Rows from block 4 of a small class-conditioned image diffusion model, named by matrix and row number. Rows with one number belong to one neuron. Each number is 128 + 32 x the weight over its row's rms, rounded and kept within 0 to 255. All counts start at 0. After the name is the row's rms in percent of the matrix's.
After each neuron's rows are labels from the 100 images, of 14976 (inputs lightly noised), where the neuron reaches its highest value: "colour at peak" is the nearest of a few named colours to the mean colour under the peak; "responds to" is what is common among them. Only what is clearly more common there than usual is listed. The data: capsule endoscopy frames (Kvasir-Capsule). In brackets: how many of the 100.
# fc1: MLP up (model.blocks.4.mlp.fc1.weight, 768x192), inputs 96-191
# fc2: MLP down (model.blocks.4.mlp.fc2.weight, 192x768, transposed), outputs 96-191

fc1.313 091 [150 126 118 167  82 134 101 136 138  72 122 113 106 128 115 138  96  93 115 142 167 109 140 165 179 118 107 134 105 147 192 168 121 101 105  95 135 188 133 138 102 116 141 130 145 138 128 105 113 107 122 129 104 134 115 148 105 101 139 209 151 128 152 175 205 127 148 131 123  85 126 132 134 129 130 137 124 138 154 127  62 135 129 126 124 114 135 115 158 122 114 134 123  83  73 131]
fc2.313 112 [136 162 131 101 157 104 126 130 120  57 111  89 129 151 131 124  47 113 167  91 116 182 146 138 131 142  94 109 101 146 168 113 151 164 106 105 104 105 159 128 149 109 124 135 145  88 148 134 125 127  98  76 129 131 131 158  83  40 154 105 108 119 197 170 137 175 144 148 101 146 111 123 145  84 121 150 161  90  72 137 110 181 128 130  99 117 144 167 142 136 144  86 108  66 170  95]
colour at peak: orange (36); grey (26)
responds to: finding: blood fresh (36)

fc1.41 107 [157 101 131 121 160 113 134 117 116 123 154  93 132 100 146 111 130  88 181  78  90 152 117 131 158 134 162 117  96  94 151 104 135 104 152 121 119 143 118 114  92  91 157 155 142 112 116 140 116 108 164 133 144 132  94 135 166  98 100 189 125  98 123 112 167 115  96 137  81 100  99 168 134 154 149 161 128 143 153 147  80 136 106 126 130 155 113 155 137 145 172 121 194 128 114 210]
fc2.41 111 [124 121 109 118 149 150 166 140 131 105 132 113 124  95 200 127 101 170 116 178  87 122 115 167 124 106  94 140 173 172 123 151 119 168  75 164 162 115 153 117  90 114 111 113  80 111 182 144 143 198 126 107 124 138 152 131 118 153  77 110 111 125 178  89 169 147 107  81 119 148  65 102  92 180 120 172 103 131 178  94  87 122 139 124 160 109 131 148 119  94 141 171 123 149 165 115]
colour at peak: orange (41)
responds to: finding: foreign body (37)

fc1.587 085 [143 140 133 138  83 119 177  77 153 151  86 115 133 150 129 157 118 132 133  64 128 100 110 121 102 127 104  88 133 123  25 141 146  90 143 135 146 139 133 177 120 108 198  95 111 149 146 184 151 181 113 108 174 181 113 154 154 106 126 121  67  94 128 134 120  89 143 137 151 135  91  92  97 133 185  96 127 139 138  60 101 135  88  90 126  65  99 184  88 154 119 146 141 204 106 176]
fc2.587 079 [106 166 110 136 123 186 125 105 133 146 117 177 141 159 117 136 140 163 101 102  76 155 122 122 134 130 163 145 116 166 122   0  50 131 109 153  91 137 140  99  78  76 147 146 137 141 131 132 158  99 136 150 148 107 106 112 142 110 105 170 169 118  54  96 172 105 127 141 145 128 140 133 139 105 149 131 132 135 106 187 171 143 113 168 141  95 140 139 115  93 137  66 101 171 122  90]
colour at peak: pink (35)
responds to: finding: ileocecal valve (38)

fc1.600 106 [115  94  81 148  66 110 115 107 186 183 179 137 148 141  62 110 118 161 156 109 120 119 110 138  84 121 116 118  99  83 127 133 158 130 156 132 139 138 127 101 173  43 130 152  37  56 111 127  75 178 150 170 137 143 112 152 107 123 110  74 124 104 147 130 115 134 144 223 122 119  70  94 152 110 105 140 203 165  95 151 117 184 106 149 177 141 144 158 110 149  95 153 136 135 138 154]
fc2.600 114 [170 102 175 120 117 105  68 127 151 154 102 165 131 170 119 122 161  87  77 143  93  94 129  70 152 122 169 100 121 157 137  94 102 200  89 119 181 104  61 127  83 147 148 137 133 181 144 131 118  80 128  81  93 177 143 176 150 129 133 131 100 126 171  93 173 145 124  81 112 140 148 114 108 178  99 119 220 113 201 152  86 162  58  93 125 118  71 112 134 147 144 116 145 171 148 138]
colour at peak: grey (67)
responds to: finding: pylorus (55)

fc1.293 099 [101 106 142 155 149 149 106  52 156 130 174 149 126 124 111 104 128  79 154 187 102 160 101 156 151 124 148 138 111 183 134 111 107 131  87 109 112 165 164  79 127 190 141 138 127 112  90 151 140 143 151 144 113  76  55 106 121 154 106 136 195 126 124 144 133 145 109 217 117  75 128  85 157 126 155 118 134 100 148 142 207 137 161 170 108 131 155 133 119  74 140  49 102 102 124 168]
fc2.293 096 [143 146  95 169 135 112 123 115 166 184 127  75 142 150  72 119 128  68 150 112 124 125 133 139 140 148 130 105 103  84 121 131 121 168 139 133 137 142  68 113 129 123 115 121 126 181 132 126 129 198 116 188 125 122 138  48  90 129 123 102 118 128 128 125  43 102 113 120 136 144 113 105 119 130 130 156  79 121  99 122 104 105 133  96 117 119 150 119 139 141 109 116 147 114 107 139]
colour at peak: black (100)
responds to: finding: angiectasia (29)

fc1.410 117 [116 125 150  79 112 106 173  77 163 137 145  62 114 163 120 141 130  97 148 145 123 169  56 105 120 121 127 159 105 136  94 217 119 140 121 139 103 165 185 138 183 102 170 146  93  75 135 159 128  69  98 172  81 140  79 120 126 106 116 212 165 155 121 168 131 142 156  81 120 126 142 151 121 204 159 148 153 124 151 111 122 141  93 146 124  66 147 157  96 113 119 142  89 178 141 103]
fc2.410 128 [161 116  74 138 174 109  95 124 120 144  79 164 113 108 119 119 112 100 182 116 109 191 147 133 150 113 206  83 159 172 179 186 144 158 120 120 100 125 135 132 132 124  85 117 142 129 137 151 221 145 152 193 131 108 128 127 151 153 147 109 107 134 190 174 110 154 120  93 102 185 106 118  82 165 119 121 110 145  98  55 135 158 142 125  74 147 106  64 172 138 120 156 119 149 115 123]
colour at peak: orange (49)
responds to: finding: ileocecal valve (53); finding: blood fresh (34)

fc1.212 092 [124 134 142 141  73 141 176 131 118  83 141 124 133 123 169 138 102  88 125 146 124 160 133 174  98  74 118 118 101  95 145 146 129 183 120 160  84  99 166 124 128 111 184 112  54 108 101 119 125 122  46 151 172 124 107 128  93 117 177 129 118 109 189 120 134 117 151 125  82  94 103 142 167 111 108 133 150 138 144 125 158 131 116 110 109  73 138 136  97 120 128 158 175 208  79  80]
fc2.212 073 [144 146 101 144  96 120  98 121 100 162 104 138 157 145 128 136 136 187  95 153 175 188 106 204 127 129 135 181  61 186 141  82 121 126 117 128 167  85 170 128 125 125 179 130 105 118 136 141 177 154 128  71 130 154 101 126  54 118 127 159 138 134  72  34 246  82 113 184 141 171 159 118 164  88 142 133 144 136 111 161 168 145 111 114 137 153 164 197 144 137 143  88 102 129 154 121]
colour at peak: grey (47)
responds to: finding: ileocecal valve (47)

fc1.360 113 [127 115 153 146 108 122 163 102 154 132 154  90 134 131 132 149 132  88 124 158 131 105  70  98 106 134 200  89 158 138 111 118 129 131 138 153 117 128 165 110 134 110 125 130 129 186 126 127  91 115 156 133  77 167 128 108 151 143  85 134 101  70  98 126 130 194 141 163 136 126  93 140 131 123  63  71  74 145 139 132 132 135  95 142 176 160 108 159 174 140 171 165  73 138 177  89]
fc2.360 121 [139 130 130 164  97 136 126 115 172 160 135 144 117 129 140 136 173 132 169 156 141 122 137 118 109 155 100 167 155 144 214 136 164 130 160 124  76 154 128 135 140 101 150 127 152 101 115 123 141 128 102 136 108 219 138  68 121  98  61 119 111 122 146  51 153 187 138 178 117 115 129  92  94  49 138 163 125 126  96 124  77 121 196 142 157 116 108  91 123 150 166 135 126  73  87 158]
colour at peak: orange (55)
responds to: finding: ileocecal valve (44)

fc1.182 092 [186 118 198 117 137 103 134  93 123  95 157 111 150 146 180 103 103 129 133 121 176  95 128 177 151  97 101  62 178 105 176 136 189 146  98 122 124 112 156  89  85 140 210 115 118  60  83 151 107  92  78 173 143  71 114 151 101 150 168  91 100 132  98  87 123  93 126 152 129 138 145 116 160  76 136  75 164  88 163 122 120  97 188 110 156 107 172 133 122 131  98 119 109 143  76 113]
fc2.182 074 [151 173 104  92 120 124 149 100 131 157 108 147 175 126 201 122  86 159 153 114 146 124 124 167 147  97 164 177 168 147 176  93 167 149  80 109 160 145 150 148 138 136 166 128 106  83 139 114 106 143 124 126  97  67 102 131  81 144 178 107 145 100 175 158 193 110 102 108 108 132 122 167 164 131 190 121 131 136 104 146 149 156 175 122 204 154 157  86 113 114 141 141 139 163 122  72]
colour at peak: black (34)
responds to: finding: ileocecal valve (39)

fc1.658 089 [162 104 125 113 125 157 113 154 113 109 151 162  87 149 160 153  96 129 151 100  99 107 147 129 146 137 133  97  98 135 123 142 138 184  96  68 114 121 139 112 114 179 100 125 155 160 139 131  85 153 132 130 175 176  87 111 179 120 150 205  91 148 120 127 124 109 120  87  91  37 110 138 113 124 128  79 135 149 199  90 101  79 132 168 111 115 104 133 115 135 113 135  90 104 101 151]
fc2.658 082 [119 113 129  98 138 123 127 103 142 163 131 165 123 175 104  94 107 156 146 100 152 116 130 139 115 106 215 132 152  87 146 162 104 127  50 144 126 197 149 156  69 101 120 121 156 136 170 102  78 123 119 146 212 144 127 195 142 167 122  85 136 149 106  81  55 104 141 113 189 153 131 108 119 164 123 122 150 113 128 128 125 168 141 117 138 125 136 128 134 130 139 146 162 146 141 140]
colour at peak: black (63)
responds to: finding: ileocecal valve (37)

fc1.93 083 [157 148 114 148 104  83 155  98 129  94 170 159 141 165 164 121 122 129 160 121 137  94  77 146 173 108 108 168 124  85  96 156 138  93 108  97 172 205 133  96  77  89 187 160 110  93 134  75 146 172 165 181 131 122  86 140 134 132 128 112  92 129 140 179 142 176 112 129 179 122 151  95 176  65 103  99 106 129 114 138 120 128  96 120 123 108 114 129 176 129 120 173  94 110  40 128]
fc2.93 071 [152 149 117 153 111 134 126 137  69 179 135 127 179 167 139 121  88 156 116 100  98 115  99 130 127 115  51 118 117 148  98  86 123  43 145 135  98 120 132 119  87  86 183 114 135 108 131 147  89 116 123  97 116 142 141 117  91 141 127  81 144  73 153 146 142 146 148 108 118 139  96 136 152 166 162 141 103 111 216 148  80 157  71 157 102 118 113 137 160 106 103  78 125 123 148 149]
colour at peak: grey (32)
responds to: finding: ileocecal valve (28)

fc1.763 118 [145 111 117 111 110  86 190  91 182 117 204 143 157 139 152 134 103 129 170 193 128 121 131 175 111 118 126 117 138 110  79 166  82 148  64 159 127 122 125  81 135 154 118 121  76 120 196  59  70 196 113 130  87 178 108 113 119  76 161  92  58  93  82  82  98 140 173 139  99 163  96 178  67  91 111  94 111 152 125 157 124 155  88 128 158  97 151 140 147 143  79 133 105 168  95 122]
fc2.763 093 [134 115 174 184 122 125 130 177 114 105 112 131 108 123 137 104  91 143 144 115 130 105 105 183 103 109 127  96 140 148 182 118 163 191  83 130 128  98 120 168 149 104 116 121  93 188 128 130 119 166 146 172  71 115 167 126 130  90  75 135 150 119 107 156 117 153 150 134 142 101 108 109 157  79 125 176  96 192 149 100 100 139 190 160 111 115 106 114 123 138 127 160 107 107 131  86]
colour at peak: orange (43)
responds to: finding: ileocecal valve (28)

fc1.413 112 [ 92 144  93 154 153  83 172 112 152  40 139 109 125 153 151 120 191  62 115 199  98 114 122 141 106 170 150 141  88 135 113 133  69 145 130 150 142 141 115 127 186 138 123  98 114  91 168 137 166 161 138 138  76 148  78 106 145 115 109 200 195  62  97 115 138 131 169 134 111 159  87 121 130 148 158  95 109 156  92 221 109 146  73 136  82 107 123 180  86 151 150 146 116 148 140 150]
fc2.413 125 [126 141 109 113 222 134 110 108 102  82 120  90 113 133 146 148 145 109 158 115 144 175 134 191 137 132 116  97 153 141 141 116 171  56  88 146 180 152 174 117 106 123 115 118 155 134 103 126 144 112 137 192 140 195 131 115 125 143 169  86 128 147 139  59 105 111 124 135  71 123 115 102  89 130  98 189  96 136  76 156 158 126 197 172 121 130 129 110 125 151 111 121 137  94 105  28]
colour at peak: orange (75)
responds to: finding: ileocecal valve (66)

fc1.640 064 [182  85 137 104  86 135 151  75 122 140 134  80 162 143 151 115 113 130 136 125 123 120 187  62 102 151  95 107 147  55 147 152 133 153 127 139 124 136 142 146 151 175 185 115 124 102 122 143 170 120  70  71 224 140 111 138 166 132 126 164 148  95 120 114 142 147 146  97 126  69 107 107 176 157  90 161 153 118 110 123 101 118  66 124 136  53 167 208 100  87 110 111 119 107 104 139]
fc2.640 054 [145  90 119  74 128 152 117  82  81 147 107 117 151 123 157  73 149 134 149 152  40  84 144 154 129 105 190 170 104  63 163 114 219 106  59 145 160 119 120 149 193 203 191 140 130 178 208 130 122  74 144 205  84  84 118 102 144 165  86 132 200 135 144  97 128 115 175 185 214 134 112 114 139  93 117  56 151 121 155 160  97 164  86 157 160 107 161  69 107 143 136 119 147 117 101 144]
colour at peak: orange (66)
responds to: finding: ileocecal valve (27)

fc1.420 107 [144  73 189 151 153 131 161 108 150 123 163  99 122 111 100 116 208  84 145 177  74 162 166 140 136  95  72 108 102 109 135 123  87 133 104 114 107 175 111 126 135 139 130 134 146 110 108 149 137 208  96 133 126  92  68 123 122 173 120 144 102 131 142 147 144 148 115 200 141  99 104  46 133 122 156  89 158 126 174 138 160 145 114 200 136 179 131 159 142 108 110  25 104  89 130 189]
fc2.420 111 [181  82  38  92 157 118  84 128 123 121 100  97 139 128  99 143  93 158 198 156  86 128 132 115 137 103 116 116  86  67  92 201 150 123 138 115 118 146 110 142 129  80 117  94 141 146 127 127 146 102 113 142 118 170 142  76 110 174 150 117 146  91 154 116 106  74 131  70 133 145 128 157 162 106 116 140 116 104 164  89 131 145 144 126 131 153 171 168 121  90 153 135 127 144 115 134]
colour at peak: black (35)
responds to: finding: ileocecal valve (47); finding: reduced mucosal view (27)

fc1.55 035 [106 130 133 138 116 119 160 106 111  76  77 131  92 139 110 152  53  97 108 129 139 164 143  71 119 113 174 127  79 127  99 174 115 144 117 152 173 168  65 139 135 180 106  53 162 107 101 110 167 142 166 147 104 198 124 119 122 117 139 122 106 133  85 144  85 138 130 114 176 132 138 124  74 120 145 134 132 139 112 147  91 152 141 198  83 179 129 161 121 157 107 118 141 119 123 128]
fc2.55 034 [116 133 123 127  86 131 146  67 127 108 124 128 105 102 110  61 176  95 196 130 152 113 155 158  93 132 202 132 117 111  95 130  24 132 124 101  95 149 135  65 142 122 135 171 239 124 167 158  78 102 134 140 147 174 123 166 116 145 133 190  93 127  76  73 135 140 143 133 118 134 128 138 118 128  69 161 123 138 146 135 125 143  84 159 193  62 132  88 137 165 166 140 120 193 141 102]
colour at peak: grey (38)
responds to: finding: ileocecal valve (43); finding: blood fresh (32)

fc1.184 087 [120 113 160 143  71 116 152 123 130 141 145  62  97 182 152 100 124 124 107 124 146  62 116  91 126 117 120  90 109  94 117 147 170 111 134 120 113 131 152 106 111 115 172 131 123 122 104 147 160 144 179 204 117 109 118 200 167 100 108 143  91 102 135  68 106 132 139 141 112  90  66  84 190  95 155 108 146 109 129 121 126 106  93 145 138 107  96 108 180 156 105  94 122 180  97 168]
fc2.184 073 [111 129 124 119 104 137 106  85 121 179  68 102 158 161 156 144  96 126 156 140 139  94 113 190 109  84 159 107  89 133 118  43 143 220  68 136 159 126 152 130 117 119 147 141 146 114 121 155 147 154 119 116 151 135 158  94 152 158 120 131 156 148 125 106 128 113  93 164 126 101 159 151 198 138 111 149 159 119 152 176  82 141 120 138 146 141 113 166 148 111 116  88 127 136 177 175]
colour at peak: grey (41)
responds to: finding: ulcer (25)

fc1.577 116 [131 100  72 148 130 126 131  95 169 118 143 142 107 142 182  86 136 108 129 148 202 211 136  95 129 129 156 169  86 146 175 106 156 116 107  97 124 129 120  83 118 168 129  84 118 143 152 174 110 146 127 122 163 125 100 130 201 154 121 147 161 129 143 110 126 107  90 202  56  83 108  53 132 108 203 145 126  95  99 112 165  93 150 152  91 146 129 129  79 122 119 131 145 122  84 201]
fc2.577 120 [161 159 134 172 119  88 152 135 139 152 145  77 136  67 113 126 159 125 112 119 112 108 123  19 134 204 163 177  97 126 137  92 159 135 139 124 135 140  93 133 157 145 183 128 129  96 119 136 170 155 134 122  88 106 125  62 113 156 153 138 114 133 123 141  41 108 120 170  94 129 120  71  55 159 124 163  92 132  82 143  91  57 143  92 121 123  88 137 193 127 131 103 103 237 121 118]
colour at peak: orange (58)
responds to: finding: ileocecal valve (32)

fc1.430 112 [119 119  95 150 106  99 137 108 107 186 129  95  98 148 153 152 165  75 167 115 138 165 144  46 131 141  98 171 134 104 101 121 158 135 139 161 149  82 118 153 123 127 132 156 106  72 149 168  80 132 164 169 158 191  87 107 135 123  89 135 173  96 126  57 133  67 137 150 150 126  68 175 147 119 129 172 110 158  81 150 126 153  74  96 131 137 107 175 142 164 134 164 148 160 105 213]
fc2.430 114 [145 126 168 113 125 139  88 122  93 119 137  92 107 114 156 126 147  84 109 185 129 107 109 132 100 150 202 117  77  97  94 153 152  53 101 162 107 129 165 116 124  74  94 139 115 150  91 120 138 112 141 100 162 105 166 132 131 154  47 173 169 141 119 126  63  63 118 137 175 105 130  82 127 140 126  99 122 147 128 174 145 125  87 125  99 149 103 125  86 136 128  85  97 158  99  93]
colour at peak: grey (52); orange (33)
responds to: finding: ileocecal valve (45)

fc1.106 112 [140 119 143 158 150 127  98 101 121 168 126 123 116 174  94  81 124 132 162 146 184 152 131 102 184 139 100 105  83 189 128 104 100 145 133  97 111 125 135  95  96 141 159 158 167 164 139 115 138 135 142 142  99  87  83 187 139 134 173 171  81 196 110 153 158 130  80  97  68 160 148  71 129 152 138 119 192 136 143 128 129 144 182 156 111 165  99 152 126  76 131 103 108 186 140 106]
fc2.106 122 [140 107 182 134 206 129 117 148 200 142 135  97 132 135 142 127 103 102 106 147 104 146 119  58 141  98 102 153 101 115 164  75 183  98 124 122  48 117  77 158 184 141 149 118 102  98 186 124 124 130 141  95 128 129 131 156 122 154  56 103  76 156 155 148 192 170 116 121 154 128 106  87  86 132 138  95 160 166 125 106  95 154 136 151 152 122 166 155 119 130 147 133 150 148 124 180]
colour at peak: black (62)
responds to: finding: ileocecal valve (49)

fc1.185 114 [139 108 155 164 142 102 149  86 121 139 152 170 130 118 126 115 158 104 184 117 195 166 145  96 165  85  89 103 106 131 142 109 131 136 169 105 156 111 126  96 125 173 157 149 141 108 108 143 166 191 115 154 132  71  48 158  99 121 206 123 113 122 122 113 197  98  95 131 192 104 140  74 135 134 106  83 103 135 146 105 145 162 124 100 133 124 146 141 135  62 123 117  95 112  71 174]
fc2.185 136 [149 120  76  92  83 128 113 124 125 119 128  61 124  99 161 140  80 113 159 115  93 101 108 166 104 147 140 138 173 102  99 179 106  74 134 110 128  72 138 122  95 131 107 135 145  60  77 141 178 132 137 138 139 122  91 163 148 121 147 110 121 139 204 133 106 118 133  99  65 127 149  65 145  91 117  88 186 125 178 144 145 120 135 144 123 157 137  97 150 133 140  89  56 168  91  68]
colour at peak: black (47)
responds to: finding: ileocecal valve (45)

fc1.509 110 [130 116 129 152 149 101 137 109 156 140 153 116 112 162  73 137 171  46 136 145 150 113 141 181 130 134 191 129 148 105  91 130  87 113  60 144  72 197 124 117 127 141 182 150 115 100  72 147 104 122 123 135 113 130  73 105 124 123  81 151 170 134  99 145 120 172 120 197 130 129 133 147  88 151 175 111 132 144 172 129 174 123 134 212 116 130 101 183 137 101 158  40 118  94 152 168]
fc2.509 098 [104 130 122  83 205 154 152 120 159  90 136  82 127 143  14 141 120 114 154 129  74 105 129 158 141 106 147 116 145  99 128 123 125  80 148 130 129 160 148 137 190 127 131 136 125 155 147 129  93 151 136  92 122 163 123  43 131 117 140 131 169 102 125  91  80  97 133 119 126  94 132 160 129 170 130 153  94 135 134 114 112  94 132 110  87 125 117 141 155 119 103  93 185 137 114 123]
colour at peak: black (99)
responds to: finding: blood fresh (25)

fc1.306 114 [131 119 163 136 128 109 116 116 108 152 185 130 115 126  86 134 142 108 193 130 125 122  96 124 177 155 178  96 144 156 101 173  92 100 159 104 119 152 115 126 170 157 173 158 166 117 116 123  60  96  88 134 144 108  50 167 165 101 140 191 105 194 121 188 116 170  96 106  68 152 162 154 142 147  88 102 174 102 173 140 119 150 155 137 120 129 125 144 164  66 183 133  84 135 148 109]
fc2.306 126 [122 125 127 222 138 152 112 131 186 114 143 123 120 153 152  67  62 152  95 192  92 127 136 106 143 105 133 137 111  96  89 132 143 162 166 123 118 111 170 115  96 187 115 129 121 151 164 123  81 112 122  99 170 157 123 218 121 134 117  84 100 137  96 117 118 117 137 101 176 137 151 121 104 183 138 169 199 131 142 136 124 150 142 177 143 131 151 182  99 111 137 123  97 183 129 188]
colour at peak: black (56)
responds to: finding: blood fresh (33); finding: ileocecal valve (25)

fc1.407 085 [141 161 111 168  93  69 126 116  95  74 125 111  96 131 118 116  98  54 133 139 146 134 101  89 133 102  76 119  82 123 162  86 159 122 108 135 139 132 177  78 109  78 164 140  86 138 160 127 135  81 163 129  82 134 114 100 160 139 109 156 173 110 137 156 226 138 123 115  92 141 134 103 102 116 121 134 157 147 100 167  67 130 100 110 108 163 131 134 123 128 182 147 125 144 108 145]
fc2.407 069 [141 159 116 148 208 127 168 133  98 105 115 113 105 125  82 142  85  83 104 138 149  92 146 124 132 130 138 170 137 113 107 106  98 150 101 110  76 101  69 121 108  58 141 136 130 125 181 131 141 134 137  81 112 150 150 138 127 106 116 129 143 134 123 189 155 166 107 117 133 168 149 113 125 100 144 167 148 113 125 152 171 137 164 108  95 138 118 151 145 105 142 153 100  17 160 109]
colour at peak: orange (34)
responds to: finding: blood fresh (27)

fc1.128 077 [115 126 173 128 127 129  96 128 100  57 185 165 114 115 108 139 167 113 143 129 128 117 107 111 120 116 135 118  90 166 132 134 123  84  88 158  26 141 148 122 164 157  84 145  57 141 144  70 125 115 175 167  64 162 108  96  91 122 145 190 116 132  99  90 127 199 134  78 104  99 110 120 124 127 153 117 174 157 147 160 127 129 145  99 153 143 135 116 121 158 166 136 152 128 139  94]
fc2.128 077 [ 94 129  88  88 194 121 155 123 125 132 114 139 122 134  70 164 130 151 123 117 108 131 170 185 129  60 131 125  57 128 132 177 107 102  42 118  80 153 104 149 115 163  82 144 103 108 167 115 151 190 116  97 145 172  78 122 150 150 171 130 123 144 187 119 144 153 127 136 152 124  94 133 156 161 130 194 162 101 135 103 195  88 147 135 139  94 104 152 128 125 119 148 108  93 159 145]
colour at peak: orange (31)
responds to: finding: pylorus (46)

fc1.612 101 [123  86  68 123 180  88  85 106 174 121 147 103 122 128 104 108 160  75 168  67 165 110 108 136  98 126 152 153  83 107  98 153 181  79 100 143 130 173 185 115  95 163 107 139 124 106 103 117  70 139 114 172  88 157 101 130 164 155  75 146 123  95 115 124  99 197 147 138 107 132  49  87 134 121 117 133 125 158  91 132 127 189  95 151 129 190 124 166 161 152 120 105 114 110 113 151]
fc2.612 116 [126 183 135 147 182 104 117 138 134 116 113  75 128 175 110 120  87 123 139 152 101 169 127 121 121 153 168 230 135 160 127  97 102 122 136 121 146 109 171  85 151 128 150 114 122  71 158 134 126 164 143 114 163 109 139 123 137  73  45  85 129 131 118 131 108 105 120 108 144 135  99 154 191  95 146 210 136 102 121 148  63 151 139 120  97 103 142 125 147 102 126  48 101 191 105  50]
colour at peak: grey (53)
responds to: finding: ileocecal valve (43)

fc1.654 087 [100 117 115 135  97 165 154  82 106  25 121  92 112 169 148  94 126 107 212  86 135 116 167 170 174 114 135  98 180 114 116 152 134 125 172  83 163 156 186  99  99 176 125 160 147  96 110 141  80 115 143 123 145 164  86  91 149 135  75 149 141 120 114 103 107 145 123  94  50 113 146 200 153 165  99 125 160 102 138 171 139 107 146 124 112  99 161 136 107  80 104 141 145 154  73 122]
fc2.654 057 [ 92 126 120 176  91 121 121 101  84  66 124 106 115 127  79 141  80 184  91 132 168 168 144 169 142 123  73 205  89  61  58 138  41  94 113 136 129 129 128 125 119  77 109  92 118 158  98 136 111 122 104 155 153 145 116  89 161 160 118 180 135 134 126  77  66 118 118 167  76 138  92 105 133 160  95  74 145  75 148 145 137 131 153  95 105 140 191 135 137 100 112 119 125  91 130 138]
colour at peak: orange (48)
responds to: finding: ileocecal valve (65)

fc1.36 096 [148 107 131 138 134 106 106  56 136 101 149 155 122  93 113 121 171  90 125 124 107  91 157 170 141 117 116 107 139 101 157  91  96 130 111 125  98 172 150  85 152 147 146 152 117  66  79 141 156 122 110 158 149  68  51 120  79  80 129 149 111 127 142 189 141 168 128 173 128  77 133 130 120 140 154  51 145 141 155 139 130 123 109 206 125 128  83 179 131  84 120  60 162 102 114 136]
fc2.36 108 [154 117  95  89 144 145 154 105 149 191 135  83 138 144 208 117  82 140 140 129 132 124 123 148 123 158 140 112 127 132  70 157 180  70  86 120 116 149 112 152  33 116 133 122 145 179  56 123 145 198 125 187 147 147 152  95  68 101 125 130 105 127 119 136  45  84 119 110  68 117 121 152 124 149 118 162 115  96 143 138 139 133 121 157 122 120 137  92 118 118 133 156 169 114  86 120]
colour at peak: black (100)
responds to: finding: angiectasia (27)

fc1.8 110 [145  84  97 197  89 114  84 113 151 167 156 143 112 100  80 120 159 160 191  58  95 150 109 119 128 141 123 150 147  71  77  96 170 114 182 101 152 134 111 110 116 123 153 146 138 110 134 147 105 156 156 173 126 136 104 178 164  85 121 153  83 107 192 126 190  99 126 191  92 111  45 145 139 117 142 136 176 132 182 134  84 157  56 106 148 162 135 146 125 177 111 146 186 181 116 172]
fc2.8 115 [120 118 197 118 103 118 150 143 163 150 110 174 141 159 191 106 187 157  89 173 128 114  99  95 143 129 116  69 170 109 131 114 121 148  94 128 143 173 136 125  82 114 101 114 116 181 171 134 133 133 136 125 103 122 100 153 101 170  97 120 127 106 166  73 183 117  93 156 121 131 121 129  67 183 145 105 188 141 124 117 111 157 129  57 169 139 118  98 128 106 135 164 151 138 153  94]
colour at peak: grey (42)
responds to: finding: lymphangiectasia (37)

fc1.146 076 [140 134 138 108  95  95 141 116 128 137 141 103  84 141 122 164 169  42 172  85 115  74 136 100  87 111 101 101  74 138  26 107 189 124 127 147 111 173 190 156 111  83 190 108 156  83 141 174 117 144 119 135 167 139 125 136 164 153 208 157 107 118 100  88 105  84 144  98  88 114  94  59 121  95 183 121  89 138 157  98  90 173  83 146 103 110 122 146 181 137 122 141 117 147 133 153]
fc2.146 077 [141 124 115  98 156 141 128 135 154  90 173  61 149 124  95 123 129 142 122  88 143 155 112  88 116 132 121  98 121  74 119  32 112 148 136 141 164 209 111 148 140 102 157 121 108 171 149 125 145 134 125  88 106  89 145  77  88 162 180 111  83 139 145 185 136  72 144 139 154 167 134  94 139 139  70 134 110 113 131 133 102 115  42 178  96 126 109 129 148 119  86 108 145 206 123 132]
colour at peak: grey (35)
responds to: finding: ileocecal valve (58)